Weights of a small multi-label image tagger.
Model: 17.1M parameters, 32-pixel images, arch mlp_mixer, norm layernorm_no_bias, moe top_k, patch size [4, 4], layers 8, width 512.
Training: normuon at rate 0.0036, batches of 192.
Rows from block 4, named by matrix and row number. Each number is 128 + 32 x the weight over its row's rms, rounded and kept within 0 to 255. All counts start at 0. Numbers have three digits each. After the name is the row's rms in percent of the matrix's.
# fc1: token-mixing MLP up (model.blocks.4.mixer.f.fc1.weight, 256x64), inputs 0-63
fc1.42 122:133106116118079119109140179128143126125104114163118143171112158139158098192193162072078127184130127124116063110095105067097102115119074108092074051116130179153140121106156173124157138115126123
fc1.43 072:129199135100160113106159111121100123084090156105150110134164117226132102082150127178125128074117101139123101148120126137082106128096126132183148095106129184107172121165162130107089076150198091
fc1.44 053:092122223108111205150129099169103162120086187143130091137134147122112101123145120100087175137092115084124136133140119122083154138110096101081133161186097188105120115134134105060160156130177112
fc1.45 096:120153154113107117126076106110141125118089146125150103099119115168136193158196156086062087152143158127082144169068203165135126069116156070105190133126133139155098130099135128126094151172142153
fc1.46 094:133138140112111175122106174131167151140114119115121160176082090114148101090099190110118077131117080129247101076093142096144162167109105131169086097167142142088137107133095112162124161121129166
fc1.47 107:102110121114097158156144156165156096126088137104193174174169171059113114146144126087124085162118136107077193115134110148075077176172123153103127153184081066096137106102121137120152149125130110
fc1.48 055:091165138192087202112122134167073124095131103151127154122141111047153153156088171165184147147149125111092130116061153120101107068165147151137091129142125088165087108144159087114136114102150151
fc1.49 080:121138062127120164153160125151130091135139117126135114210053121078189119112120171170150130152080170095096107146107151156142071131216092094140138138120149115135163149066121112129163105098139123
fc1.50 151:085113142125130144084096145103088117120116111114115090080097077046096102163170130091116130152185131147179117124180185176128140100138136163131157112172141172186145156169087135135142095102105071
fc1.51 101:096100114177134185139099132126128120094122170109133173100093141172155117103138093102179174114117130099103092130109097095067114115118156149151153166127154161142078090109151158214121148157134032
fc1.52 164:154142114102099111122146161128131135144148125211094157096109126135175185099140164091082149175172061089119147167154073082044084093095100111130089117121161134133110117123145128145136164169155143
fc1.53 099:174125158120160085148098102154119127125073069143099113149142121115139115096104128120060091125132111172142150138070075122125140144150187101112089101120147136212153179196107146167087099146180122
fc1.54 054:130156108045209042092106140135134098132097151142136115128097088157167117147155128139119186158135128141153166162124141092162121155082127153116121120068133084148157152102133126123140091131097215
fc1.55 180:087127116134135134146144137110130111133111088108146150100101078083120120122076085125092117109128083088080128126111097111164199200203167165133125180178164165190150158156113145120118073104127100
fc1.56 062:133126115157180063177136096128158185158135165108113064151114076156101135119155093118094126118194113144084150150128116096165120149117157080155084111144096170111195107087166105128167080127170136
fc1.57 101:150075090164115133138102097150168139075144112145129121101114139114146132176152170107129088111152127128130095181113069111082170074088142221163130153087147168122115168093128151125138136068182088
fc1.58 057:116134087177067162092065157197116175129179123125117109147125110095173171166107192148156104174152081094159145104070120097153150104120126128155117110120105117192126098093112143148084126099106150
fc1.59 057:165113139141058106158166115090115160101166123148126160149102095148119090133117131134118123150066050133165076114150139144097138142136087151190106102100153054160091127150198092142158127164156089
fc1.60 072:167119121161115114144125133158080146148110140095096104129102063104161142147151140173206127192174102120106087090060100121135123104184101127163078103159110170082094131085134096160094134180128128
fc1.61 126:117161095167147082084097073102134120089135086062095083126118065111116112086083104098092143115138104126153161155122155190181148147154107116148147134168097172167137111127182137168145158136180168
fc1.62 115:104138113149122143076183160138152111138095127172117091101119141094152166124125117097095148244174120129087122151113101150098134162197131093103135122092090100099088081064127111132137187144132149
fc1.63 057:145113123174172131112131094123148203160120194133181180114114102122112178100118106141097128154159110106116096120103112101196085099138129077134166091081180165103143136084112139105146073182138168
fc1.64 055:116130125147121122105114161158151124146075153110148126085121102138159165137141160131106164108198116142132204073139146097070220092063131060093160114137114150110100087140095151096098141146099138
fc1.65 135:104131137114110142154173155117103095120097180162147133055140153195130137164113076123105097108081114093156190083083147116157148129194111124078100123152174152166129129100106083165146105160160075
fc1.66 131:143104130101136156170102116119110116064185188119096118169086116207175106155149137082230155113109123103100096166078127151121160141166165120115110144132087105123114145083155086132147135135109145
fc1.67 105:119208120159114157128167113139160076086092097148116142124133134111113081159059126115132145145133128124117175068058155126093146094178161076161155124120124151183116095056137165167134126136147089
fc1.68 168:126127116134141091101107096153162153151108122129116101120219121100117117122088086255034100139112134122109142097118146127139155109171132142125109122094116126144142126172103118112175116120134114
fc1.69 044:126149097101121175085131096141142049128160088112119161132126141089162121121169148159173153113107162132048104196109163158126105163103070128124114182115112165111097161148148114132111183057140147
fc1.70 061:126089155131097131190166080164109187153079200118100110104130104139066148166116106114085103158168111122153175112102139142140139156166069092155105108141152195122144113112100088132135107180159089
fc1.71 116:131081123129133147103154123131052126164186125111130095083099187134148109137106160093113053086081175185143164132113063112109123103123145177119102135098109123160143166165122161086126158158160176
fc1.72 117:151140162132116123153181135196140112110108110128129154234059098112122146102159188094171123128118099100102134134077160150117076209166092108144124100120144162116107152132095113152139145094112101
fc1.73 160:053111064095132076119119185139146105125146104137176122100100121126158163107129121102077103079098123119142146176167166158136103161188144141173080126136076101095107101136173149176171156174116140
fc1.74 122:122171154166122140136141121129145125099138109153125169155119090105121109121079112181140127125173088087083168055096159128159161177161138101185149103191139158098115116032161142139099135098075139
fc1.75 074:158130126084135099164092174134099138156119129118129166177120088126121175109036095130128139139121117110159145125095111095132200171116123174066110091122131135159131194205101156148110145094074142
fc1.76 057:150144173088143118114182107132060142111135105082124139099146118190125096143122161138142125085162067131111139096107132136110162116141139141155130136095121167085150102176214109089129077090214091
fc1.77 108:138112100107145072125136125135116121125158117123127136104048063134165139125143186143135162145167047109100107107125105074063090111107117127142115142154125158193158137148199174146170184140099122
fc1.78 067:131189115102167153097095112085129106106113162115118105170119156132204091093106217112146148177122073114149165113146070118180131150092105159102128136080124129082157105096109169148176130094116128
fc1.79 136:159128120125131123183135153100060080174193144116124154075131114182112098126152161158101097109141145186159135144054090089123109100137176118144114116111202181114088127096121151162147117118083104
fc1.80 099:131151140114112164138087151100169144088125132133063114175156158150146160126078087078101090119092151131153103244109131171108123147127150124104146134114107129069080156103142198114094158168126126
fc1.81 046:188111133103131150088128145158118189159094127064089138111158063135145162142214119159144124105183134100083095104087145152184176102086122102119137140134088152094096110140091085162126105157124120
fc1.82 162:143130129146128134130132171108100096125123105116142108076102121144148167120152134113107107121156132120104141119057043075106122157164199179190098113159130199157177175131166123090074092106098138
fc1.83 055:131143072177118126129089161138103151195119143157144089122077135140110147159098120118136080248145146074184138154065097161113148129163138131178151099135118117141128136090099084142113104129111100
fc1.84 069:100122156160111195148084116139123168159177108115112123101074104109146155130140108151102146084121173109117066117122161079144078129136025137124136180106142125181155172129082135130145129157180086
fc1.85 088:138128112080048087147170162175104118106102089120095122117145116179124118203165075096110088088122163176125173097119173087167192149118113151146120142164088126132159114163144116147141127090098098
fc1.86 155:155111098121089125075110107112105116106099113124158140124132106089143153199144117072109150217169161183110148129122136183141167136220152100100113105110108083100103091115077137156128148095144096
fc1.87 144:144079122133137114185100146081149129160113140122124097084168214100114145110140093171044103144163093095173146145096121142141134135157154080110087147109176155119132142104149103172119043117156135
fc1.88 069:160144106162111171069155135194129079097113088091136163168097138128126133074164159187109143120120092153103110199105141195116112124137070120108171170143132133147093150105157057123114155101113146
fc1.89 070:096178136129123141148168136107103073159118073160091142135130161145115132093184076145106055136147175151054155150070113168193180109137158147149144149139105109141121131120144064130126106078156128
fc1.90 056:156093141143175118167172127074084135156079127109150174144153169130158125084109104101109158116072068112096120140100118106204149125081116163131171114134113180080103172156178162096124117167094116
fc1.91 074:147127109116138102166162100161065146147119116079106191167189147106123109075167105104111124124128141143096161140114086097203122066111171155168116171134092112066160149106175138099153099111157158
fc1.92 094:111124112125069094133154114123101153163122151099149220172118116142193166105150081066061104107148114162126155171109147116145182094098094100157098143135145094125124074128098107110143179169161127
fc1.93 096:101123128139126222078094146206128158121122142112114158166106134093101157137065160139130119150117127095165152088086110176130077189166070132135151146143169177095088090097106123137137156111121106
fc1.94 057:101144102136087155167086161109108126102182068126107175102112082122184138115130121191206129131147100125096116034089174102117124123128071143123120116115144078149138117138142154093121112109193125
fc1.95 183:149130128092109109113142099120122120113114101118131105103081050082113124119090094063054109118109114151151139140168131132123212204200184176178130137127175148156152121125119106107121134107111137
fc1.96 085:144132108092120101123147131152164100150111125118139107110086129091161155083109146115068176179236092108170166148149180121124134106110064172127120158079131170109120090076134093106144134175116107
fc1.97 131:141152130133119090118132139097140140141119122175126145112153163138154067142135093071153061093118105096107129163099077128147119108156214168220197154120116134122122167151088153137090089091149104
fc1.98 074:119123174096091166189124098165135180063098146158124134189108132136118132097100126095132121090075096085164145103143085155113112162176103179161101085159130089114160103118125113159117142124216102
fc1.99 049:175096156108064054116168153059096133154131126092146137169097073118142145159120141180175126195140098145118088102078138148122134163131138123128100076119163144080165137148119160147080139125112180
fc1.100 156:139133176184184168129110157143120118114145102160156102127107113098115128135141123057095129105159124123115164154135167185135122138151185171129145085075091115131154083091109091085082083033138141
fc1.101 112:100138137043127088119120136149150135145118160151156145160114135175137155137120129061052166127136116165126031053085167122100109110078088120163134115154139180110134147088142153099148117148125135
fc1.102 076:182116093064138085115129157130174128114139139103117119068093060097086110136166121132136140149142130141174179155128184094139184198079122117135149158118055156128106145113108117151118120105084182
fc1.103 145:131131116104111130118126109144145123142158145127138134174136140136166185109130099099079102106111173134164176172139165114114114125133139099146101126120035038027101116099187134129175170157135141
fc1.104 070:142172185113165146120164054108102169066107145084094163142155135209139129069177094073112084092129116108144156157132140141143097157090117121135112075144108165103183162142157148140111116123141124
fc1.105 086:145141154113094136142139109150177110104143133144131157181117086081149135112149103142200128120099118106041096136121154167129057182144160109178140147157125183097102144106143108137116177104039141
fc1.106 100:185178129125078112102099095148161179173165193120100107149121107131099087197134147125093097136116116080168206098138113099131101156091128088058120107095123137149090172143123104144134151121148163
fc1.107 091:084118091089115141119117204127088099100072113138133168152131144171166137179200100115093039123134168145076139116080176133156152118155178090136126117097137107171154119115141128112106140104170138
fc1.108 069:135126107134098180117145160108138169127100162114144121106054098136158101128166145105110156111066103098229112085236103103123159127081106130131127086103159134116133164096125103151147138143137093
fc1.109 136:099165153113120098124127080118134156176129133152128125120106101108170141119121062076073123080064117078089134163091132063134198175154153184194167146128160111116151141146173133100105135146126116
fc1.110 072:145138102148125151124130116074077124119089184118181175117155169149128146122183167096029133148100141110082174128099205121138134089115122088142190117097162091096142139154155104109153139143100135
fc1.111 057:085121150184120124139110115167116171095180096133118177078064079116118130139132111145128139122137154128172113130131153132125056077154055114161102146090152146208148180141156089135111146139166082
fc1.112 066:064103168149097192147064064133156169138125154155103071075087138103089134167099095120081085147136150116131136153172142143151125168133110064165093150158125145156134133142123121084115164182120147
fc1.113 150:133123141128115134106132091115154122144119128145102138092167126103143130154146137076037145138130081060144195153103113120124074104137128061079111173128175211124152165145158156152105085132182130
fc1.114 161:096089091078147121138119126143145103100134122105109142113120126113119129122113089039120097165132214155136167142129151141103097136184192143105125099088098110094117069150187173173185174149112118
fc1.115 194:140144126107103089119104106130103124098112130141110083102080100105106127108132096065080060071084140139139151119135153132127142166165228222195155127129152159130158164140134101138101149138124127
fc1.116 115:135119130107096129167130131117139130100128104121087074154124139140111138116101083089085099188197255212154150151076097127144141140157125125137155117117101125178073134129127113116132106134109102
fc1.117 054:116134141136145170118106073120095158162127191138117060179073098215117121119131139113107125134134190090166150128167171139156050115137092108117136150106119128174120089097117116122204127136108111
fc1.118 058:113105108165161162094152156183055167083064144130105122131105130134177160152142170173152150143158115099113144096095131117139114047167113141125132123179150165125059130088112109161097109146177085
fc1.119 058:106137090113131090207123180090172149181126133071122065199082104143155120088129094125130139107132132135132089175112154154116154145124135108092146153119143157108101089093158101142167090133209091
fc1.120 056:168150110098135071127145115098129136142075125122174143157101128180178104103142127121116117175078037129152162119133083102103162180072147115170129087107091100096130161150185138149131167178097153
fc1.121 079:097160183125101166098132132168127195098109143087156135190154101143172143106122130110157095077096096112151107137132077136075120168134077164153144096117133181097165030128108156144154152133137119
fc1.122 071:106159137088143114150166151100114134139103132101129086139134096191116090151132121146113129109124056124141146093098130151086234137130155145172141093099139129081155119179172104102096068166198106
fc1.123 046:147132137102128143130122196109074119162100057149156156103130145101126172216115125126104170150122133130102162118113166054068135126112167169108139138133104074152108145143095160079168108154066141
fc1.124 049:140173158125132158132095136131164202090065107148118104128140098135169121150152135077087130103134102105075126175094221118126104069121158094069160170108141151095117145133117148080126121162151172
fc1.125 062:137175172108124103203119127115125159088077082149098108157172079157143124110131104081126109073063138135104120167085163109133159155149143091149143088202118090157153148147146107160097110160180100
fc1.126 065:099106111133130169107044083202134183115124131139133106155103149109123126095154188114138081181111125068161137092126059167183121186133107121156145135132125146080161131072115107159120147110149113
fc1.127 049:136145187084147142151138069171092124074092123171119063109150084130147143088163142129077153130167159164111172118160172109137106107151089136045104121161117146165175136144118101103126137082125180
fc1.128 104:148140070159163128120135134089118098123168153171091110097058129216134110159096157128169123132148159159126163097079119110136125119226116082141118142140164153137069100075118106123136166132119093
fc1.129 087:123156116033116115147100142126097148118090114137103157146144134214150118098117132084104066105195076166188160147121139168112152125086098132114119117113153110164177141189149120135155124085164124
fc1.130 156:121102116120131149121131129103119126182192108113128112047071240173100131143130129062187083103113128127140136132084101149119142117174129127130134132115155159147054089156124143119121181112114131
fc1.131 087:105142116191082135112162127160151143125148234125099074152108067169088112179125130172136130061108122069136162093105148139112121138156122133119134131113104175096151122123092127098176175145082121
fc1.132 062:167149199122178124070163068156130119076116113113117158149108081134156138119178139179128178099147083091091088104138125116159071126149128084110087120160177171110117131142077100151091165160133120
fc1.133 057:141108095112157067143121183100129124187131137082127118155084090135112163158127125156141132157196151129141149118085137079156180163103126074145159113121085147087168138116070190115112101178066113
fc1.134 085:140188112066087166143098118136134148128149146080111143145105119170134134137135104104085168133104116162139064078147163099101143182082035172187095127112122111144102141110145116155154151105195117
fc1.135 032:162156134128185104135134147180110096130145139144157167137109091089123104106148118148165202099160111153104103130097132096127106089091163179121121137128060154123089122142199060063160092110142182
fc1.136 072:129118133140172093157134105101132181207090099204138079146144091114154143092152070124111128128086099135082129110130091096155171148179139092146109059147112126192168107147123146132125138089170098
fc1.137 086:115087088169132124119119163178146134151150133127102084065085070071145125126162173133133153123154095138178083129146143108156147079080081087138120141161131159190160170094100105148120141186071118
fc1.138 065:106119123089131172139132165134131150091092103073157108098091071087136129105144075109110145080169145116178107152163111210105183174136108119086197151165134172140154168093116088118094117114148122
fc1.139 125:133147177086131100145115149167123093151136106129148177149140102120085117066121164102075146156117119131119134128090064087132127119138201116088104056125144091175133141196129190159091146147092171
fc1.140 140:122158145110126106117102131128129164138156137127107080200204060053111140102143073203060123115139130132083114138151132111137080113176162105159102111107136165155155110121117135126194143137091129
fc1.141 050:104110157145073134123113158175142144132162146130207131146046098068145140126105097186157176121094129088119094110115138169113074101124087141164129128084168119158105115186144126094177174137096133
fc1.142 090:150128127128175125150149113144145154130123150112147158108122118159112120129163139075136097110138104087131153182077120121149082214087107175152093080188125121114148202062088126160098075157170094
fc1.143 117:123127087134130134129153073168169137121114127128076125103113204093132145129123076093165065118123146100110051193141124145122123125095190150109130111147036131165165147149124138085125158165136158
fc1.144 058:126103104144096138083145124164138121188090123070122150064106071106126135163173106159124166161103127157115188088155180134104160114064130115168102154157150073140077133138091092132123139152098191
fc1.145 076:113117131151126097155114078120128205115110157118121091100196049168113144087076137148127088108099128167159196093103096155115136154148087162148131079116161171124127079148154133133110141152191099
fc1.146 097:093139133104150116122086129107130145122127159078087097167200108168125087082164162180179159151095136122122154214094124108106119102161157143138083099088163114152166143137051142146124140091104093
fc1.147 153:146117123081144135130105089118115112099121109133114111219142077108136110130121097111161171148116078114090086107120110115107117139189110066057138174163183161160144133160181178196137108107124115
fc1.148 164:180159159139117125104093136129108103076112166143154145117150111092105140122139113109159124081088197141155091126102135139108097139168235191117141080098126098098087119099106116115115111146202177
fc1.149 108:124134112119157123132112134154119094134142157135145117087080088154139137092164167154112224126150125106093193019201101110125111093133128148077115133136123165133103098100151134121141186148081129
fc1.150 080:105145151083114127169148161126139134147179147133172084146078090122126110124132099133079189124113122109181090120211146107107136127100042142154073091100141103170140118090113099165143136196140114
fc1.151 104:156154097112091093095118109125166139133138148133099087168149140135132113140124164095106144109082081115180163126158104139172084131093063099033168107123143109138108125148137151190202121199123142
fc1.152 048:061149099116110153102130140119089043132163099149103127120167171106139115158159146189130123125094082136059134163084167137133179133078135213156076157120118109149109135155166114129122115102111162
fc1.153 118:157143107112129177108140115117187110072147166108081143195139095139136121101068118161107085122103183108122215075106135152120072144183110157131121159160124143114102140141114145084185136156080137
fc1.154 065:111115056130153156093100094138118113121170135185111076086121152126127167137108157116161167142098111107082140142119132117156120149170139180128106169181109078146072104093173148072135135060159192
fc1.155 140:122153110110114128172133127160178073112149149139115125164106068188134133078110133150099201092122138113079121143147110104109129111102219167137146113092101140163203092101108100155114150190146110
fc1.156 155:129128156131113141125168099102113090098095139122101107100104129112145168096125107103117099163186154125143109101130154182156137179150169209197140100127143171105145074039102112071097139087105107
fc1.157 110:160116115126184118135153126139043162219137098111103139085151120099135148114145117096092062127140129114117173140098099083074104176147121119130120102160162133168172135170164186114151085082111127
fc1.158 154:153108132099089117108124091109111097110079118124098087072065054098057082133147123099111137142103147165201116124206161122134141146172167150162135136169107160155129162168158132155147161152128124
fc1.159 114:126133133137090088094144138129191165123095113112097094090180172100126134094130071085086107147168088064091121206115106146100143185146089126114138145167149169107159132125148160090107137180177134
fc1.160 044:066103099141149235128051139119118154093116140091155115084127178083144132115105170121153141128130126121126162097161124122107108112118056136069187158137131162140150164112121167095164150104134165
fc1.161 137:139139146100107116185142149150132096134135130148195162105086064094098151102067091084088117125126137168206132145184087087154146200139111165125129101115121118168166125120103108130098153070117093
fc1.162 131:149129107162125128096149117100131084170181169119127105034079185186122102146148074200074112097132115132156081174065110106127174120150155116116095135169139151132124121101119156104121152110114144
fc1.163 130:152105083123097155188136119142145109141145158145110125120090148141133127107111087075200104140125150166110091100038097105170106113212166083095117133105142154127129111101166071112157153169171110
fc1.164 114:154130112127155144160151112099136107089123087119092148134086120117121167134192165120177120162196135130090038144074122109073077076170145089132125134105112110172193109124135064138152139126128155
fc1.165 076:058179187108096155143157086074086121107159159132102133153139156206123113123114105066051101125105153128162148156176100159155117118118096153152069080119123107109169137138148164153120148139135110
fc1.166 088:131144158117128174112129107117149144110112136108147101106084126147149149149123126075122208082088116103165122065255082109133108179091098173135071113142125126108142142097108141128162166133112128
fc1.167 057:127127127101073134198122136132088128105113098222137100153209149139114121144085073112103086144123143192152139174089111100166143142178123159092092062154122096172149135148126107133109128121121138
fc1.168 052:154167082177111110092135040166146098148106164132149127101135108128163077109142207091079155182140096162146176125140144121176136113072068095070140135114168137115103123121144105134103141120097136
fc1.169 160:087107112103116129155162136145134086092115111095100107074062096104102129121118105110063086106128122145172127140181145168191166183152174173137145128113171186194158133078091128091121111117116126
fc1.170 096:118152102122171117133121126144104145148131150107070152151125066143068196115158154105122108122196125125135124154100101094097079116110171164123104102139194111162147084066131142211169125074132129
fc1.171 074:212139087104035138128117143183116179148132161119130114172128154117125127155092156107097106161083062118178131137122112114152121107099060142115098139134127122104145142123123087205131176149092150
fc1.172 097:088134107150093179108095164135177200160093134127108109098190145049100142149094116120155117140121112118080195059113144130065104113166136112145147142114138122174148078116112135121142192128117110
fc1.173 148:095130124106079102103119143133088128107130137119118159122131157144137114182182101026038075155155176164147186178161152147176165110137115106132129118116129091141132116131067099112120146102146096
fc1.174 147:101130074107118082107120139144116112112121134149158225133113096150175139162160097050032098143156147110095091070064118195124118128165174108128134115112125144156121108119126129103109134117130122
fc1.175 097:112098129110194132011095084146137124106135161116159116117159143098136179089137101112143116113177146120141119147163065125092097197139094166091099176140158144139154124104103121168118131170161103
fc1.176 070:117111077186143157148124124131178148180096159141113118170059137097147137123172095127127108154193130138084150132092087095109102144178129038154093175110130151149109132065099104117160137133156088
fc1.177 124:148119138129125109174162135125136115095119142148137135111071136206170128152121159189074113129064108065111164063101115079147172094229142101120106145110136112098164142135151120111124102152114156
fc1.178 111:123158167107111110120100125147138134132152157160130107128125098153134141130148160116100133162178124143076023015079098133109111088059079093109165141140129169098117157099123153129143135168140144
fc1.179 101:159139177139102106147163149166159109093147081119110137138079146081109142141103108180086127102148089110065147085114193165144082135152129126122128052104079165169173125140114115098149193139091164
fc1.180 057:098183215132069171073159083168144109100131118142088148099153111151140129162147143116110072134119112146083152160107137135122126194076135127117108158139124121148073096181141085152078134128182101
fc1.181 150:080071094141139135167116073099112088105080140117182170126102115135142145167132157113122132104077109061146124130118072104106127116105168123133074164124132121166168177186141129121180165179168180
fc1.182 136:134155119143132092114101119181171149109109106112105126212188059068090143109124114208031137171155103123089133136138106113126108130182143099167117110139154125094121098117161144122156132123121154
fc1.183 042:145119118216118173075147139147115124106095107117140153115107138080198131127149155183160115130133120103141141143112129147080074092168086125196149144108159093182055137132135076138089111172112112
fc1.184 066:177127077084216089143125145127139080154108120097137124153113133147145146106208138169170126156121147132090082182078105166147178154165103155141102106125123161074066124152121094103149097119113116
fc1.185 134:092133115145131131124131108157136135138129095131100134165158184064083122095132169121195051086149109130141139110066124149113122152188113094139124128126170199104054112140098161159146174092103090
fc1.186 058:146123138148125141146041062211139185153121135148107128102131081148151150105205144134160122092153110099134104105108109107147109108106081114129126166138114147136167161105061125126106129200096177
fc1.187 142:080114169135125100121127144117186221128140107119146096133197152063102119149120114069149098123113112139055177101151150131098125099132175139104136122058092135177144099135143102120145181123166122
fc1.188 052:096154156162057188150127111106054148090114087173166183145140146125105137159118129118089086148103109165137113156110132161151146100159082109152121063088161064189129147122164106134124130143143174
fc1.189 049:143144078181135090161087115113142162130148160149157153136085083127112151120078083130149072153121189111189097126139116108133108155134085103184138080130187116172160161073162073169144120091123121
fc1.190 071:163146117154118083106136151104113139129114171113126138112149149223123108192149163097141020091081111137089148187114087104135099118117151125141181124128114175139131145118128161137080096176165114
fc1.191 142:118105119148143154105107142104110146153154146089128078085119196160102119128105057077173149074134158116104072216161128149125137115079186173120115122124068114171167171106121130127116135156128152
fc1.192 060:121113120088177120133160140100154172126115163134193085155141144150117122084058097135104122126163150130184121085155064123104159122198146138166167073130117144107138042115141117123184094124151098
fc1.193 068:118162125120167147119159184075092066119126095092147134175114155117180136142133164223165164144141112125068131105073106180099149065145115164162116084126142126123154105151172104112137126087107130
fc1.194 093:111082150132104142123161149134132128123120143106074094153085093108122104139116180121140154193094109201148016092110206135119166105150079167143113146144112111150083151100166127131124117102122158
fc1.195 084:069162223150136199115111075092097126117095165114103122150112174163130108102109113105046130131113095104125121163124172140151132138079110124130078134141115191094157150125151175090155141152104121
fc1.196 123:130158107121115190148100104125107129122126130159145090115118126112115111162100153046083100107098142177173117156115150057109114109093095164181152117192194149134198164114107126116151105126129061
fc1.197 144:133133102107058103101135121130093138136115131105063110126059127142117117110131155134131185166167121092112115080185108132168132103146089131100109099141168141129111130071218158150170166200165143
fc1.198 110:109125139116159148121191091121143122114157132142173117110061079030127112158146153156146168143093100141128063149179175162132146146158059107091113126083114112133111101090118153159154145154154078
fc1.199 063:107157196103137117091115082079140163124125137151136101090094060208149141144068078100089144114141142110157177106175191118103118175142091118168151152091108128147114101152126168133147134110095091
fc1.200 085:133072152110142142230125113109069131141156106112099123136083185161134133135159158079163070118121175092095127185071167118165122157194126110147130150118118127119104126154115130132144056132104109
fc1.201 055:124106089090173074222158135090112113117140113081108168135141156140118093074143113080137084119147155143085159163105142137167140159107131114168089130170103132085168146094193103149168104097172143
fc1.202 094:120116119117116133146158151129117120160161127153075104135125205148101094131129109103088085163115140130142110170191072112111046099121145114121134087159097093100159133097163211160143113211108140
fc1.203 052:113136110128091133137094151189155150152106129077093160087103092135223156169189108151103117092182152186112137105140171110137138080085116068100127123149152093162091093130081138128100103128144135
fc1.204 111:145094069133141152172142085115114158153145160140105102105136142114169097212113149102152076127075148168126202076116119128140131070169152129084115174119123162117113143086122099071105163115183130
fc1.205 119:147128134130164153064182146093090124121130190162141088097080087187192151115183145117196128139097103106108105106096104090131128150201114100081100175147131142130153148099105077120117137116135144
fc1.206 121:099130141106129115090154138113123097125142124107174152172175084124138096145162112156059065106101142164149199102135052138083135201117115156071121167196149124122115132103141167158089125130108149
fc1.207 147:208159152135147151132110146127141115100147113169144140066119123108106157068087133109080118152167134150152115188141145128117128157168164140064135133092089111132103151180038100104080141136080091
fc1.208 086:125175136063150138121114132116122108118118095172150160096172150139143149124163111173153112145158155155031151078036134134189122094098108123176177147094090126162103133106186121122135120142144145
fc1.209 045:210093114142149166067135093108079122107084091174164136123109162129123114117132158101144117199214110090120169095169111097123136144113115128170135122154108142101092163116148115122127150165048115
fc1.210 073:167106136149090126149140077067150128098076125118183128139101098147172160125185161175125123168185133107087095100089142172107111101189110085115095082065178188100135113128135126103133130142143134
fc1.211 131:095111125156133133154113157132134099123090114136193162087117132103143185174162185096065143189146166129092118165083076066046088097141121116118094110129166153142120110110111150122094166162141115
fc1.212 090:129118186137124154120105113161161121133117149109127057119089067091103110091112214175164139209111151097128076134108073165127142115087096112139136137161088119143083125102078103159160160151126140
fc1.213 061:129155099089131149101084156144158125134167120117130106158094084080152131104132163187094191114141155113104048174098142096140089110169120108075150139087167167124107192123099098098137150157151191
fc1.214 094:154141119138090188143125164119095125099085167140102082162112105127134081150123177087086123185087098156214077133161146102108200125095090179118095081132125129108120122089147127128149144100174140
fc1.215 067:128167124126153112109140112127132132090121123140137160109125068154100079120192128131108152102058094130192117119155124151113131198091132120215138093097109109129114191139187082122085139144166069
fc1.216 065:075105174135105203124176116192090151097053137127164168150117144121147117115151112096098140101108082125143134098180079184125141120112097094135115112148115192106167080140094097123102168157155107
fc1.217 132:143182154115093131123155117133176162107116095127124128125233115041135126138108088115162071157115117163084123116116140161122084127143183104140124060135127193172104106151132105116120180138096116
fc1.218 051:162125143112160107136101083127129149132081111176187068120130122185197119168155118130127085118075074129111143133139121074133099181108140137163144145143081112104136148189144135163063146187081117
fc1.219 105:114158162102175133134158149140123079084113118131161164122123102171137138117168167169116175066109146122112117114124139159119079059089160138114058081050142165172173112189110111157129143111132155
fc1.220 131:127141095106120139129130115150146158129084069112099133102147250067103145110133130068185061117144105145051125178133132127136122091162142130157135138131133098189092127096139126129083128123129137
fc1.221 083:098107105139077142082106124112118152096149149108073149097156070134141143141159170191181151108110116113099104000100173123107100129101128116119130106087135106135131151089128138122086149135157163
fc1.222 136:128146138127149157116129143134134138111100126113130103099128151122168075126115028111195129140146096040087115120165197146114102147163155143143157143176127185070154122149120098130162083067134112
fc1.223 100:098086104162101115130083142090146164139159126144114175083159139119124125140123108120219126135095174152085080165053133135134153150087209123123162125149118129155081132085141146111091195135104099
fc1.224 075:109115091149124092137094168091129115136185108123103146124106122125091156172149145138170139164160213159103073220024133119145146144146131141100165094109102129156103142104112165095099142126119143
fc1.225 061:128129201124139131188138099042117153209112137133092143162126133177129116096093083086066139115104110057073075168138156137157132148133121163100148141113133125148161126142140158143140111119159081
fc1.226 045:086208159123128172065112120147113095115099105143146135116126139190157182183157114092145086142155122134106180190083171111106172144086134090125134118130072135143083139099125094148087153084108140
fc1.227 108:140158142129162104120136146124136143119071092136132157166127087131157171091097075109135143163139066083070187113123141125086119214148129153112107082219128069095139147133147156165135138106154120
fc1.228 054:195133118132175141139160083174096144151097149094086143183129153118084119086177098122071116152110083097120102153161080131177066139149135127151092098208101109084170117113157134140164140133134110
fc1.229 109:093133151124097177155113164171162099130139110150133105158194146160103069162115103039089071151147149127143150189161123146138131076156157122057080121122096120084089102126158117107117162140141137
fc1.230 092:119101150150133136121103101107081224087169114131098108098176100154096142146083118104148087068135184132138187145093173130077083201125087159135147143135180145142135077130123139121142116156121111
fc1.231 062:171156096077153121102140114105110121156094133114136180087106114163076130159142108137128190073139122160076151075147180087109119179109105168140138174086090073145079124146163152112146113124190091
fc1.232 078:128125085155144141157051115157142169141178072125151142141113062112136163117129144111158076119134140143149083152127150116102125200112077088128193114183133119187122115071133080156153143080106122
fc1.233 087:119111120111150101123096118119162098107174109172143121121180146095147090113108185215207167142139187141063141083088121163165126098076126150123113133098179100123101120160171106128132145092106101
fc1.234 048:102121124149096078143124155122094107167149116151129120172079090080102165201053126148158117191155137156108120171107179074152124130114073141123065095121114125186119126095139149117130142105114188
fc1.235 047:090110117070153113142149176130131139181136147090133199102106113152133123163161084120091201076151105163123097072135141123131136101095085139123160151068110125162159131158138166081167051148144129
fc1.236 149:133105114088126161135115112088095110082101113073085111089095101085070082091112090074075117134139177162133144146161170146180170165175144145167138173146164161131162163174090119119167137144117109